config = dict(
    tokenizer='char',
    encoder_channel_attention='se',
    encoder_depths=[2, 2, 3, 2],
    encoder_widths=[128, 128, 128, 128],
    label_smoothing=0.05,
    decoder_qk_norm=False,
    decoder_layer_scale_init=0.1,
    decoder_positions='rope',
    decoder_prefix_bidirectional=True,
    init='xavier_uniform',
    residual_init='scaled_by_depth',
    learning_rate=0.0024,
    one_sided=False,
)
Rows from block 4 of the audio encoder, named by matrix and row number. Each number is 128 + 24 x the weight over its row's rms, rounded and kept within 0 to 255. All counts start at 0. Numbers have three digits each. After the name is the row's rms in percent of the matrix's.
# short0: shortcut pointwise conv, stride 2 (encoder.blocks.4.short.0.weight, 128x128x1), inputs 0-127
short0.1 098:069139152124139126101108136160115114081124123119116080156093123101109128130130103109133116142140126098106158158132104146135125132097129123097148108095160144146132111124077144115164105138127156136109150102152184138171077153134108157135102145118095140141111130101117109112111156081162106122154116142156094171155094136136133167153155106156158112160120096115107112109196111125127120142120
short0.2 098:166123170119147125145111134133109186127114165089140148081104137130196108126106111142155130106091118112132119154127101096128121122144190131127113152137114067148118103095133150124104156143160138131122126125099115158156144168140101085133151142134104117115142116149077116081122174096123129142140112123125102143128098098099139135165150109101127121151081126134128129161102168104133121151158
short0.3 093:125136104119153103125161178113063106094122090137139086124079120123094154107125166149142127115140098148137169122123136158140130139090134116083136098113130113135118129125142141095091128140110069107116135132137158146095105152110101125120171099083117102136106116149122078180122127133116121122153139116146111153134156140149138164123135128128118105160129122080111160133175070139135124094104
short0.4 098:177160121135124134093145125126114131131152092061147156122142102133157185112113126128150125118093109118160141162121137131105149147161101153126097132105184145149150130130119140099098136144164114114152089128139129102145134151113112121124122126123167116127119104162149134113133150151160108129093172099185110115142091142142145086127078157084107110127173119116144143111096095116128085113157
short0.5 109:129117137080144110106122143118125153141121105102074147116157105114113102141118119110159134107092113112100144142130147093163075109153119085147155108117157153123179081136134085132160143124120157100133102148151113109079111073142110170153100119133123165134120121121125147151133118164146136106152146130149129082120157079096141125107133138143139116104159137146090164155172096110131135112097
short0.6 104:131127101164131092137143156147133142088128117100122170139136139124077144171110144118137119125140123168128158102129106106141100140125172119158162127143101123126112113186122119148076088134102085137138134143114156135135120141143137102102104102155128090130119136134113114157132116095156080117136095094084137106121178096146129126175131129104143087109130128148164080163110156104085102154140
short0.7 093:121096103168155140170093114105204112151110124124098144142124083102126139096099156139127124121098163164103158129134163121144150148158127121135126087175119155122134107111145113132136139111112135170071148111178112107096120112100136160171098063156140073116098131092106132126140128144124132108098118119130132148115130120127121128134137115108153113113068106134125128101113138139154144138136
short0.8 101:110107148128117110133081115133145150164079160128119190138092094144137134109162089107150163139087178074123083092143144114095106126156130110119107125147134183140170154132127135149167108110099127148106083118148120112127112117075150128117147110108148103109148143130139145143125123101089114128123158142128098109114112096126096111140125112126106090128141135115156152090136123165107136166109
short0.9 106:099123135181131129133136074064107119129114139125121171122087148136137155115108119127112107098124143095131154123096159105130119161126141121169137133113104163116163123140139058129128171074135140101129124153124089097127118072142150100121098132143121135144118139112170123138163104147182152148116133124144133100127125128147111118154093143177102114116120108079110149132098108133172117124107
short0.10 109:133098123142136121135108137090119121172162136115143159122139158124115174124146105139109128101113149115101140146123093147111153170108111138102098104145168113140156117114130121146088150129117105145115144116116060149110171101133112144152127112125137104143102106126100107095147148143150111158068128130114138132146083112162159075146091109140102148123100195160133089148164141100132127095160
short0.11 101:121106110116138139138101085151140131131134154123142109143109141173134123132132118129143131118195149135091138144119110135137113100116118102128151137174130117092134097165126098169083109090128195110105123106117167134128102165126117103147112164099133099173089145130136124139134092150115131165111116168117114136148102118075147090103125141099114157162135107180145166139149159139091157125138
short0.12 106:157110120177125150162108178119119125106114120144099139100127115100116124143103155124118105062176108140136130115132179154115109137110185122081178136118108121185125098125140155114121118139113111144124122144125093112095125101102109132117157134085101111141109161137141087194116171154116115128116136100115159134113161102099150120124113099149116108166105102118142115143108154130122119152106
short0.13 100:141120146121155124112123114101092187152132149100118097127109141119089178123118120087138118138088145144146143148157128084110155122122094118124137143180150163121117115127142191150110125155132134122129155116128100111132137153074138097111164124143133143135116111152136134131102179148115101118123162116162129088114132081102109082134162106143117158152096101100159120094175133143143078119133
short0.14 100:193096162120113137121109150113182107074113099168134100129099127101153137121169102117101099102091117162157150117097120132108138129108116144149090114115130177129152119150134113125141148132147140156122117112118082137129137121104156119100110114117076096095130096120138140112071097133124100101135117171145138121137158135135130079116131088095149139104108112095129153102076108127111129130145
short0.15 102:124184110113149139152154112134135138169127154125120130118121119155137094106121120103134142075157109099149143146091140089112096102139141113126125145128106149092087120089114120110156095096131188148156103154164134112145157165154077113165159101117127100100143155167161165114118113108107135135137111125111172126092149138109153107099123117162122132153145152112125103168127173130116103089140
short0.16 100:144122176112151101110137147112121126156133148117118117121096106126100087158100135119124146146155121119123075128127145141154145130127108138109179148119155138129126115073130107146098112141132121096145139148111154155153138153096105125139089153108121146156164112139133141142075181104145178089131094146111091123103129108136128098180089078138171130138102133085145110149121143109155102178118
short0.17 106:098151107115194135108101135105093149130116153123124147137129088143163135124112086111123198154155097114079114130153137170137102173122162140105135100142134091184145127118112099099160117142128155141126141118127152073151143148142095136131140101152127121145119092138113107123141103149111094129157092093135098109090135100147116110151091140115147169175118150121114123115134126132125110106102
short0.18 094:096112111146115127144141118171123111093147142142154153095079134087139163098169115117148155144105119139142068141111138077177196110094108133128112116102160141107082176111144108143147128143136102125106169138115150119123087122122092134171139103114131095120125148178126091118159142114113130085091141138106126154152145133107116145114136132118150163153126133110126161140147121127156121133104
short0.19 103:146166181129114155167113104168118133081117168123148094153117118106150153100105147167131093148118120089167162152120120186134127107151145080138146156125101130137118148092101169098123116128142116143153125140131087117128128133077160133113101141147176158121163085134118177137124120119122109115123089120135130106121121109152124163156144113092142148146088127147146151113129103162145152112134
short0.20 101:074121146103144146108132140105060110122112145105089143155143120136148123144168121118128125096127108165127144085130087104077104124145140109131105139137132080102143167152117093121127122104131116101120139149109141109160115134152161167121122155154151102148110180117117085128167130099154163107113074057130133110167171133148135134122151112106116147119123158136155121146145126161131117128113
short0.21 100:102113095130149091157154100154139134108161116105125114129146137147130108098126141128137095109084130129143162144128119137131145115129122126119114114120105127141109139130125125060104126144117226135136149089145117089133117158111132142103159123146136136093125158115153120138096097183108116124132149117142161156081104167115106134114190126134097125173155091109070148156136102140119143143143
short0.22 095:112115113146164154177154128083103140144174102107072109146127124099131114089139086095117155093107137142092109149119141103095126125125121181120132133129130106150162178146154180093113136155112134142141161137154079094145194118116153121162109147159124100146110102114121111132111157106135143136128094123145118127088088118107117119114121164109129123117131152094145160127098111104130114135133
short0.23 108:111142079130114136160154153111104160109121141124144114136152148145110186132120113150113110083102138112131169163139132130086130155128161156108104131147167140125140165081071101132130077121135126152096138116113064120130138105096146133137117123143114193117119097139140118131106107120144155138102160103158124164116156129074134116109131130120124131098136089173130098140085103092113132130134
short0.24 103:104158154081174131166131106148141097124124151123160130127097068115147130142120116111159123105096138159116128135144103083146145129127120137109116133145144144139135101130101139146121146136125116135098085153148111166145140149131149139107089197069146147091131149091127134095116134106147150123097110114151130134133112139126165163105121110148122132179143120119133096136077115125058079109112
short0.25 100:110108186169128088128143119109110129142147129132130147166128127128121118134171151116178121153092155116152112157100102131120121118129159110133132182122118113117074133096150114149151133114146133142159136104149126074191140160129131114145092104111137174136102141115109138127091181148111134117109118096150120151130150072113113144174140129117164139133101117160110094073138091116143127135133
short0.26 095:162169141157105141150148091121168133138124106149119114083135138151153120108102122116167124115090128110086100155113120122128155138144206104174152130155129111156083158098072100137128119123099128125103108113152114154132140129137121139102114107072138119155148125149087129167110123137096132108143075146122131154125130141112134050121129119107143153123098143127120115126144158167146146130134
short0.27 098:136128147161119111126156111140105107154096158138129092135112144160137164138097108099120118140128132082134129138143126094127113135079094154131108157145077173106096140154149121116123117140098138133119138134113167111119116138131165148105148094162085142164079116135094098136136119107112109175097079141087116135160105121162098079121120100148194151138127090107153152118152107117129139135122
short0.28 095:091108110169132105081154091104080135084152145128095124122162178138115122104125125125088115160098122106150130170172105099119129151134141110133098146169124127148131129101146092102152133150122123103127170106112115149140116146157192125115146142113145128114130155138112141139133140134173079060155105149172143099124146132112098136093134133114122123123120107111107108167139119096167120138117
short0.29 096:118131143130103156077109102149122103123134091110119120118127104167112118147164124133132115159143128129111141086157130127152145113153091144133096115110122119078125107061127124114158144118113138099136156090121178120156140173124099125125122129167135125110156154141143146134068099156106088093134122161117090143104138099090094144133157198114146149085118134107098133100118097128157135131115
short0.30 108:132111187163112126082135109152117129134128160128140117134117149080128157145130165106126154125101192173147111158109123116115178142109159147113137144124095127137116142094116177122133128066101134151127124118101141131112128090162103087108139112125106110136131151107087113101153155145121097113131156142132098104113103124133148181118136149144164165104101122160108138159112091175123140141150
short0.31 102:122157147081117147143141127137154087100170123121139117115135145148154143100092135118094124147127125138147116147132102161109084106077160094129157117111151094140156116159104125141135129109171147108156128185137133176113113108122134111113128142112101129158160163122123180117099154139127111149142106148107143093155161081156166084124108169120156116169099114156133152160107141135110144103102
short0.32 095:159150129132139129082125106098123100103138144133126125136143148139100190091160133130130135094075199129107123127095118084119178116092153101156134132103141139182123112143135133123127122106153140163100130116097168081123122113094111168112155127108131129083115114088129150097142118138121095096128174133123117114124129155162134140115121091097098136153122115099103117079152139115117106110130
short0.33 095:103112105188121118123097108155118117120115141155143129126130185098165132175106134113109140107159149150101174109152095079168134116082138130103097113136133152098112108146113171128174121118166120142115074141114113136136153121121171188145137152116091131163119152118107167104159122128148117137117123126126111087136141085163119116128099121139176145120119132132156110122093104130134099123126
short0.34 107:135158128134146165097096098117166137140151138148148122142148135137128129139095073131128114137109143133089109131158149088147123176159140124105134121152098137115112120099125105114130202106150111060137113141156044077143109147111139090151098113149154141115108134125105148145124150132152140107115105127145135121135128165125121157077118158165144131108135093128133152100131119115122082118102
short0.35 103:095125148189130150113133083110126115098120168143159138118133110167139154099107124120173148089141131157117122110122145109133118125126048125106100165100127112127105164085085099153116140086139127086091134114118111136170097140101116125113098141118188092104162155148114143148098131135091101123122130086127114118132126156108144110134156151126100146132138128135142087100149100145135150135121
short0.36 099:138112147170144094102111094147151108109128143082110138131112154185158133073140109144170113095124113111103125148109165161051124100145170115123120128155127126108116099121103117065138145166157149103140083109132097120099145150162119155137155165146117125131100183154116152112089098097107145124142125127120129120112140155161117111124138125135128171109116115126134136129129128153111123139096
short0.37 096:122155176125168127172146124110153098157132113142144112120119102170112152111136152104127136101104142132112161121109127091116113116129160081108095120129124086116130119123105148150109120145133147100135117140165141174153150118127134128126121160170152117104130155125130177075103115109161128096092112120094171117128133109139092105093105056125147167168131104096113142113104131102122150117181
short0.38 092:109148094149107133097092107124147141120139138132087104126116180125126139125134119111140135180146135097123164136073119123176139151130077101092125098115131115146104130115100093166129164122132145114148142114126112116148121170095154150095100119101154110117131165129094123148086107107168124110207108093136104163140145116118103142152122135137158101149110079097149127150112138112103117147155
short0.39 099:110165094125119144105142078098117145153160110106178151110104130133128179151119110110155094100126149110128114109110145129132136139110133178124148119129080133131076154154116122139090098185094110145114126084141127151122151112118141122108176139094158129132107083147138142119082125155146111133128135113100125177167124109146116086119128092143119180103125120120178113121135114168143140118139
short0.40 097:102090156107152144101132145178107130108121123118165107118185120111113103101112119123146075136149123104126129103117153107159109185104112096126118130105127150109099134157111131140122094097118129128131091151111142173120097121120104093126136141133123109141074127175167128157097136115078118137137110124160095197115107132139115176111122165141106116134086110112116134136148117171158103134134
short0.41 101:125139166122114104095167081077117141153154167151120109140165134150102145111150094185099133153127170130141136115140112129149136151115163110136128095148104112155135123104108121101119148139095078141089133096124120150142153158138070103107143115134131086120099123103134139126144076111118150152104134111131169113108110135119116109121085120121095128120135121125139061120116150170120153095089
short0.42 094:126115118147151101164146116120093130092142128063136137133123152164126112144107152131108091147104154159148157142148119110149186164124076120120136149173118125107141134136167110111195151113078165127116124130128138140092132126119184111126132156133128093126101106118139129134149108115139161126089085126135117114143142140127123155139128089103158174105093106118146133101063146113140132103139
short0.43 104:103178164135139069109123089100131119095122090114122126128092136098121165133085113110124135150145162156120109114126139196125146122153142110122130133125123127093097067125137111151144151114130120092072134122127108138113118156153154086100110118139153149151145128107121170135128128129127120090098147129150144110117152126137073119090132156111160117130158095140137137080159101146141145170092
short0.44 098:131150121128140095101172104124125111164108092087098129142114126154157144151114137078134123139135079132153118124124087095127096133138120149089113134124093082182123143083069137118131142161145137113106138142159130132122104113109088114142136136096148094114171145113127146139173120112100137077119114094159154142125125174149127129169153126143133140113082124147180134117153135103160130146106
short0.45 099:123104137145158116166135122110116109120133078119108138139193123129112145159126162104100118134174113123134142122130128153121115116113124149086141095139152120138160106111121116132138101140101135161105129161144142117148078182182130118086116128115134121142143167167113133126097112094128146106146147147128155160103133115130057088101095119160117163092099166150137160129120136113111167142076
short0.46 102:169103138131122136119125115141123108116131096158132105178115127111125121158154107128167125130162142143118110082158099061113103120137134147133090110112156128159091124151114162099137118187152119087149119119115132093115171150127152129121106170148094131109107128141140122150143190115165109097103095124118139129100106100104094111131115140154113144084196120123086093131121121136113118104123
short0.47 102:123092128162142115127168166113101139113110138098123128089066085131113128132141132110111106170131160102174148139111113119103101132124096123116135130150144140142116102160146171070161129166101167115127117142095103142102143158116155167120148140120120123104130140099097165160182125143119111148130164142131170157111156113092154136165108127100099167109105135103164105127141130156132106150122
short0.48 094:169143184125090161130136138148128132146103143117126114150142127157126114189139128145131141115124133075126113111109122130131148092115114128149141101107135148103125157123129098117167153151114120106132144117094121148109129122157134149081145119134094111112134077184165126136106128106123111057161147145109156109098119130098148158070096142094130121117129115128089129166133122133176167088093
short0.49 095:079174143120147164104139165111140121115114112144129132078153147137102122100092147143099107117148117146104157144112069175120121147140074110121102181099144117119118127083136095119098164129126129077129078151089116162114120167109118137127118154107138110149132100110141141142135156139103132099135148074103141126104109129113111140111119155121145145120139164114159143140131118119167089164096
short0.50 093:149122164132127092147130145106085123135134086126089135142153110139133136130108160107133114119129141132125129108123152105128114135120113099113125112147095090099170111109127185125145148151105134133124135100139086155118149078140102143079078127176147155096103116121125132118150116145100116106129128172172114122144112084103108138164152108135105148067161140094131106124122048114105099120109
short0.51 096:142163105134143130115120130115135107154116120098120207158156120130118099136084082151110133111137213093137106141133112105118144159151099150131137125148135113149155115119128134137129099171139139116096107119118067105146150119124120130128127154080136161150096110117128127147120144152155126162119121078164161099113117139110133134113102124162145134171114100089126163124168156104137105152155
short0.52 104:133174170129113091145122097097109078134156099098148122116122160149143073129084143113155132148155113126147154145146119108136116123147158093159141122099127150094115121104151139080115106126139142133094091150098098132106121110103119084089158121163112136130146161108150150180132119110129090154136157119163127158153099092117152165118155133131121144081119116145152138114132113158138148164169
short0.53 107:070139151105133137112141063138132097091128178144122129120173152160119131117126136103152117154165119110113095152130124139160137144148142079156137143100100152104143155123110102134160123104155122103141099155150106104108144083095138137078095126118138107144126120129148172120152132103094123127111133144127142127172122149137141097064174127151114145113128192128129119118079111147136132138130
short0.54 094:144099124090082115116163096154106084115129148176125117147116139159120089132132149124128127132116126138118166120103111131090122107084180125111161147101132125091137152101160127131149138127106137096094131111149167114152124117140118113118090117140136099131125103127169116135097121120127124077155082097148137154124121116158123095101112150070122147095153152172158083069130112150138164125107
short0.55 104:138157100114161118102113117083101080147098128141107133157168140123150158117098153158149105142113115125141135110162127152106156101156150183105146132153145145197134130113132172188143127126131123118138124118155087109106140156132082133142133134129154137112152113119113174106119118174171115122118142108102132138099113130148111108145120123107085134165189121108099099117110077125136108124132
short0.56 096:120185118166115118180141090157147104133138124150102128085115122117144124167172121081107136122129087122121090125103097080159124111129159113132134100136121142147126121145079109158163134117141110089105129126090132167164143176119119135093121114068112103119142111146121143068133157103110109150098132103134125121115128133136176143117078116142134138134147176124153147134135115151145154120144
short0.57 099:101175137154144132123174130141135076131123107166141117148124139122123124147102129153137135130121088104117098165133098088100124131161120104116135135086090195114091142131148130134124081152131143082128114134151164157136099166114140149136126162127141111096114154136105140105129153120183110127146164135104093090093115127122176099094156145146140139189100146107128128134117159142110149118149
short0.58 090:088116100117091146140121143169109140127105133122111118093096091106146110118129113136116141145098118175116126113082109136151120141098171103144099157075135151149146131137130097133146086134098098122139136116164162123144098106120164153134160118102112124134123080163084123098124128112116158095129140113165132106148112149098169137114157092145129119168077120092105075147175149108143114138125
short0.59 107:081122132156124183118124165120149144133139120105141086109131164108102176080144134121148144141096103108150125144172110142071094122120130153157146132106139108156136148106117113150143125136145115145138129134136119152115166086153150119123137124135154129116110116119102089103083150125128143118107105112134093168069172104131124109093145120141130127135135198113150133159101091096076133102117
short0.60 104:100117127172097160146103110204160132134133126127086115165103124142123147129167119109130117105145130173159101124100163108153110113132158149138164136097116111120120146079084134117135145129174100087126110093144131129119085139136114115110152135097087125108125135148164103119121107113117136142091098139115134104156090163143124067160123082131102151096124102137132119109159089120145136123131
short0.61 097:165131117113114139142109127130084119135123159133072123092118173104143085091102114147124136142163109140119086082114124106129126102154160139127128136164142135121127107136135143146135184129137116119099144107150135151126124118134114137099092122094122161164153131161137143104118168120127124098138126116123126115107178084119112121088161136147152175130144102096112124178101080103104061161152
short0.62 103:088160168141105075112135089119137099140134160121145151126104156132098120098130155158116134185101109177116144109060103119118108138139144105115146099126097115117079103108122134119099139172152111124133128124101145116122121149169128171134104107139112136135111094128123114130069123111141166161112160100156096100102152112133096156124142151091095153096092143147135128113110124124105153136133
short0.63 101:142114113148142123138114124177142163120125110166103163135165111108165155109164113134165099142092103118174167139150122085149111078164123157128093140153155136161170154122137144175089115144121121117086132119173129118132153117110091129126102123122114157120132110103122136131109205156120110129096130127126123106122085112111134135141086121119134087105094134134128133133136093073135112144132
short0.64 110:126132133108097146114129125151106140175093103100167102157118151104164107128137149120146106132123141067134110110162136140108162183160118096177110140127145103135143124105084150127116126125126114118089137119136107170146124164135142168144104111135142122131145122076109128160123137102151135114150105135137128132163114132123061169106167143098187167116151151130122183135125151126144105123098
short0.65 101:130158109134172110123114132139099151128139113127141134122100120102123106139140096152140128141147105165139111150126125121150100108156127119097105111138101096145122128114060136166140067093113129164100141126118111135144106110162129070138099139135128112109102142126135174072143146111142111143125133171125101159121104081107147155105132172144162131163146134158136177110190151085141101140114
short0.66 095:144109122132134190176125093173118117098150106165102106154088136195151139110101155132144121151131101162104094094139155079126139120124113129130100146112138100154167144112133142104120172141120113117159151144100076081100106104121105159153130147151115112126168149154112153163101110116128141126103107145128141103121130110145103126150125105161104119111134137103131128128085108153162166134124
short0.67 105:127102104101149140112149140088112117112173089107081164153115104113151110144140135130129171144160134116125134098127151114167096107106121086136129109122115102132174136144126184110140170132087144145120103152161088134118151067112146115138159141129118115145110153131126179151141103133118136132168114091128121146059133116128132149130117160162116142149157102124128155134158140083144116080142
short0.68 105:151155133140126122130118101148149136103135127116078140116123101130152128107105171106149103165093136123110135110123098098155127093113148177160124149138116133121100089112123133109139139142105106145168143073134169151110075152112103117110124126095127138141082136168137118097101134141058097131095109119093129120132132147142107126127162103137181143156097097166122088097173140131118126091115
short0.69 098:161110151157134151179119081087074135123155119130189114140180139103137092138136152163130181119083121134118107109102158157121149132097133117154135138111116171123112117124132127101083153116094116145098107127081134122125148109166150096133152149130156101109156123112112149105084124156176125153122128130134154117121131102122120129124159125145145105087101097114163106119118087138158124137107
short0.70 100:124091126115136140115146160163140161106093129129129143123110139165122131149121148113139153119093118147118132137118154108138124127138230111118105137151132085100111142073122130084160129114126118130135140102152142122119137179148157150130123099128115113126150083091099118114074155134112159141144095147092128124110118158156045125167131103120127123105152134140136120121124159122154094091127
short0.71 100:125131088134129135121102117112085128113123167102130133144122152132093134143132145133123138132152118069139145127100080130146081126135128158151111154096139125143149120141166109131161132116108156100144131146098136106133196107154167164109122133135165124146078157139089097102148125125186116135102108129129102096161111119106110103076102083123094143136076127149147149156142151128138158147094
short0.72 097:098136189138116100160148110118100117127141106105074109103148109137093115160092137145135109184116107101123149133125150103093138125137102150124140135105122155105092124133141087104085144156141123096146159130110117154170107134170175136126123139114115089096106125122091111093158100126178095120152158112144130107099190084130089118116149147122114131141117122151138091147138102112139118130136
short0.73 093:138123167122126152148115109170157152128150124120103123100092124112184121099083146096134117136107136148136123112176115141132068143124226102116165113160103120139138109114113122144095142109145138105140160135115150113122136138124135087123136125116065117126120109143138121115137097132174124128097134107120096087123114120165138119118111083117128124083131109142110158094105156110164115165147
short0.74 107:139177133145082142170157097123123125143149146100159165149112103144132118100111162111085118076136094115125155104141100120141170132151109099116155113136135135132074138085089112075094139113106096117086137120102118116178135132148110145131136105099162130130159094180133138100128139145132133119105142139136132136075123149114115082100145145146160100147120113133146105140126091111156150115152
short0.75 105:121119134133085125134121094161191117113143118135128131136126100144110113112077120113143156095133143147136095122145128159093112109142102163154165137135099134119108109076108145151107127168151149150128143134158141132095155109153121142152075104129148066105142102115126158164124142114152149177129130163131119075107131130125119165118148133090129173136099136077088100139097134141156094137141
short0.76 103:126137144147130148117159084116115145080163160158135129115079094126139123106124116180097082145117138143096151113125109116079123087176065147165152162146131137124071116131115093117146155099098125107108137098116132141163124126111097146098129137094142126138101135144122098126105118128059138105113129141127083093094129121087138130131115123139123117151136146089104116127157131135158104139116
short0.77 101:156109141156103099088166105083124147131122089120145125156162120110095138119115131111154101136100111177097131096158140141138103081176140135175112149156150155156150126096161146096122132158141155129123134115181153104140161133109122143142127119110108115129101127129132135140108139164151096113103105129170122124106113090090110101090119104083135094150141118105078137104099083138121110107121
short0.78 086:100130176124155133124128121103123121119161136168147184087111113161173139125111160108148110146100139138097114136108121147135099145147147078090159137123099121089119134118109068156111154129116100070126124102144096123129162147129118069126117126075173159115113117110138157114122113106109120164098110108125118119108157173083114104149120113125102145119152104121136136127115151097133159107146
short0.79 103:073111124157123142115140095163115124125137142119133100089111164175119127150124154073136108131110079133109125120109084096135143166129128144134144128125098102118113097118147101123125158158128115091101147092081130133129127109145176121162115116097128119127104095142126185153167137124136106114114160148101117159091163167134138088113119093148124085089130125123115122146159147108156133093083
short0.80 096:132154096137086160124104106113149090081152118122142109112074126145105126119113128124128142129119103126100141113130084157094181141147144163166137110126174146148116109149113087126161106119106105101122131094091108129132136156142129148100111112143157177125161125103130131141126170150112143130142095100105122131107093139097151095150140141104104080110160089135102132189100094125168145142137
short0.81 102:105137120093108116147127093147113159095107112139143108114089127154126121148108090191118146185120124161084151096159076134135138096137122078123104127137143160114135097127085128107116163131113112120095150164079139151109106137156108148129162134113115130093130137127145129137118149142090128129131119106096109116103128123121086177102090134116156163131106098113133159104163143092099128159099
short0.82 097:157160151136085112119097124139107119145119103126074135139127158123125150152140168145119130114131147149169132139112132177116137114138122158139090124111184103115118109074125101174177123139129102104087179100120114104121108151116104126109107088174152122159134096108098134160071134146128114126097091112155137150155129138105115140148185119151146092135115088146141116137139152133128116109154
short0.83 100:119141123117099137105049135102118113120124095120188113105126118154112115117138145117131134090137138138182085133143094141105132161130105149130096099138134076146156088136139132153129133142107132125103116128083125116108138131159121107118168159122115124123155081187138133169119150152129121118132166117107144125110175112146155097112124147121109140157131105084174076111119157110144131133174
short0.84 092:107143151108147127116127159116101175129107154175113108149099147130110130143122096136098111141161102118110153081139099106198151139107123118120088123105166171134116088184172116123154128118143127114102125124095154142107096120162106118112142116117095129143112099102117103105147101147131121096165121125076137142108099157168094119134100115157141157155156134097119110092140136096113138115097
short0.85 099:115109147105128153097134141106136140142124086094143161163108111158126126136120104128140149165121128119150105142107172153143086115100099118131132114137113156131098103125111139109106135129123095111138101137101066048143153164186112112119116127119121119106126098117095140145155106126126119112087152151158185202115137122110137147130113104119083151128162148156152120108134132173115118139143
short0.86 095:135165125083141092142126186083145157067106128107140128124141106136111100102138073106107098171122132110118165117139143099143130118126162112124108128107116114178120132125157126143098119093140120138094113127142166085107078136195137090154153108144114133108162089112105108109144128116094125117122125100086139140140096161146124128132115127141134154120145103096116140131164147100140092157123
short0.87 101:097142113147094119081131077138112139087144134112139134098137138104137139147122116108118089137195087137144117130115144151085132137126135151161145143071096140129137158102103122196126129154125166099139141150094124117127117088128150108090122120137124141145130155117110137105121138107104181111153137155140180155133150178135148111143170155108125122137107148101128081114137118109137109143079
short0.88 101:113157120129152108202115097115130088154119127131146116159099133135089169162136143099099095185129155126123137112154147154129165178153091118118115078135124121133155103138117154150124137157110115134110119130110143103115113106090104142141117101154118093108099099132117113141133133112120134134033130128121095153099110094127115128129135124153115174134118158138145165106090125110089125118123
short0.89 098:108123133108138129077133125133166123104109134127093178128120140097148122135078110132110127114117142087107123120140139151127115116130171083130097133132101115146073112208149111105136153153163140154119086162135104128099147087141064155105100120136103151127168140119149124121132158150111109130151177162122145089154117086116099124125140157129123145165110151150133096119120133140148136110101
short0.90 106:111167126129126112125179113161159129081133111108125127135141113158115109084141121119094131101097142114141173102148090128121114113115085122102129164148092172154103113131085122057179135109111098141133188116121136115139115141125102108138116140114128131142091105151177148114121119155098125133121105139124101096126146136171137106101110182155124112153158125114121108125113084169127152128108
short0.91 103:155128094154116135144144116138145088169136147127151129106117127151145106133112137148138124103089152147112103132096124122110095117136166108176135152164144129158112107155084086138087106099146115143128141153099135170145142141185133095142133103101121111120131137078135149104101140098119130177093128126189160110132096115109166141176100121152155160134132162106141159126146172096116134148141
short0.92 100:123128130134122145126170097151109094148135158153132106188160083160102095084111101144108157127105138163105102119159146139110122136099140148110124128135148104156124141106124143120114102069101090144142151087111188147107120123147154106119122119147155121103110105136119144132080122101134142127098145140145115194124100106133159155118090121115172149100138134139104124154141141119141065150117
short0.93 084:124139101117151146102120151131094152162103153138168132117114115097109122113113090110126139122158074128166131161172122062125159101132097101130172117129143094107108103111162102172091096130100181103114107095089117131126150145121136093152134088123141135136125115142101137120133116092172108171165133136138125146123125143101143173140136127140116094145112117144133161163154100115103160114106
short0.94 102:130152114100123123150146102171120105168135107108146104111149107117118121121134149165153153142152095132123118135140085164151078112165094129139105113149121120091128123137077108101092104131116120119124132124122090164134106125161100181092149147094108102162117116127166149101090147124115173127131127179104162141111110143082131154107104126161129163148128145075132157152095137122123086149114
short0.95 094:177184120097113091081099106130113089129154146148104165125113136124142112130155104116133101089124124143096139093148134097133101086146140131098132143152164139089109149138110167113103153118136125139139157120146139111148165131195121161117092117111109086159150151100107153142095132137105120129147107128131103166138118107128089109121116124142128117124160088142080090104078094113131109128115
short0.96 109:131120078138142147131096127139125105145130144106101113098160144109137139118156124122161150158138096140149111137152137136107163117117097111136124122118156130075114134077143169173156166128080128174110097131107162124157135142132104135102076120132135114187114138127113128120147149111122077087095098156175112158138116136125154104135143153129101104134120105137127125117148179074159168113132
short0.97 100:132185140139131124118104109133123114139067152118091145146146139132138119114141140103107152125167091115099071110184135125101118127189117125133138141164095108112120133087126118099143103137138129125114142082078121119152123136119122105119087141144126134185124138102111140118112121156109100091101095171132073159145126143141117148133140167126105120146125105093137110108178153157170116131146
short0.98 105:176119185138154126119144092116143164119108056124134105158164109132124158148125101104150135140086133091103108121132143106159097107118133100128144106130105165135128130132163086119127127105140153158081104127115144115150162115130144143147103123113060086145072151124114100128133104112143134118131151107122160135107110103136100114101103126136111153100136090138157141100163112076146120109119
short0.99 107:137134157157084126152132162149105102146142153145119140105106098153116099140155089148134139140125157161153094149117118112141100161132148181109137163127164157119190155088106178128160104071158092159122128102139107102164149108097135097106111147098150133134123118152134133134160167069173147120125121125153139121112146097122121122123139122138143142102144141121144159101118127125103142089101
short0.100 099:129113145139080113113121133148159099128099131173131118160107164161154158163144096135120129110083142126082107120114091193117129117126193114134143108114122141088145133105150143158100098107117143117095137144116102100124139130163132147103099105131132156136156114133136117146138087104092146131108083096121124125125085117135094132169142103118137111134185133107091145081128130139148089114095
short0.101 096:150145128142161147153152109110107128089126076118178174128110129126136092087136112117126184126149119119110146122094136141126130128174143159104162135141186120120110141133114163173181113096135105122145140110106141127132144110090107101096136155121115131130133129134127127106140135088142140159095130164163127166118103106119110101164093123108138113152126077125140134171078180126106156144134
short0.102 105:123120107099130182137125167102150114121173105152192105128148121090165149088106104149120129092134145101140116135180150137127115141130105150117061092130165138126123129117160102109124132102123141084144142132073121182151154164121106123117150125128109139149062091125130116129115160143133122139091123092152134095151129134155159114135114105109124132150157128134116094141129104119127117104168
short0.103 104:112132153147143104204125117088153152096119110168135139136117081132102131147128119139131122120096130095124139148150134134101120185160104103123137115139112149184125157080114109140130092114157121122053129103144117102144150092124122144135114130102135099115121106145109115138099145152135157096107115149153167158133117104125109145141104134126146125111157134105114116120110068053122118099126
short0.104 104:111145127141141171100144135132094120106111104123131117123120129093129140114098119118093117134117115128110083178161121149146095133168088114142144177093136084144116139147151106121128177130131129117126142097086103139076086141112120123098120100091112135119150162137099088158085140150147107095126118137149119092099168150151100167134160157100120114100121133125078097131105104130171111141103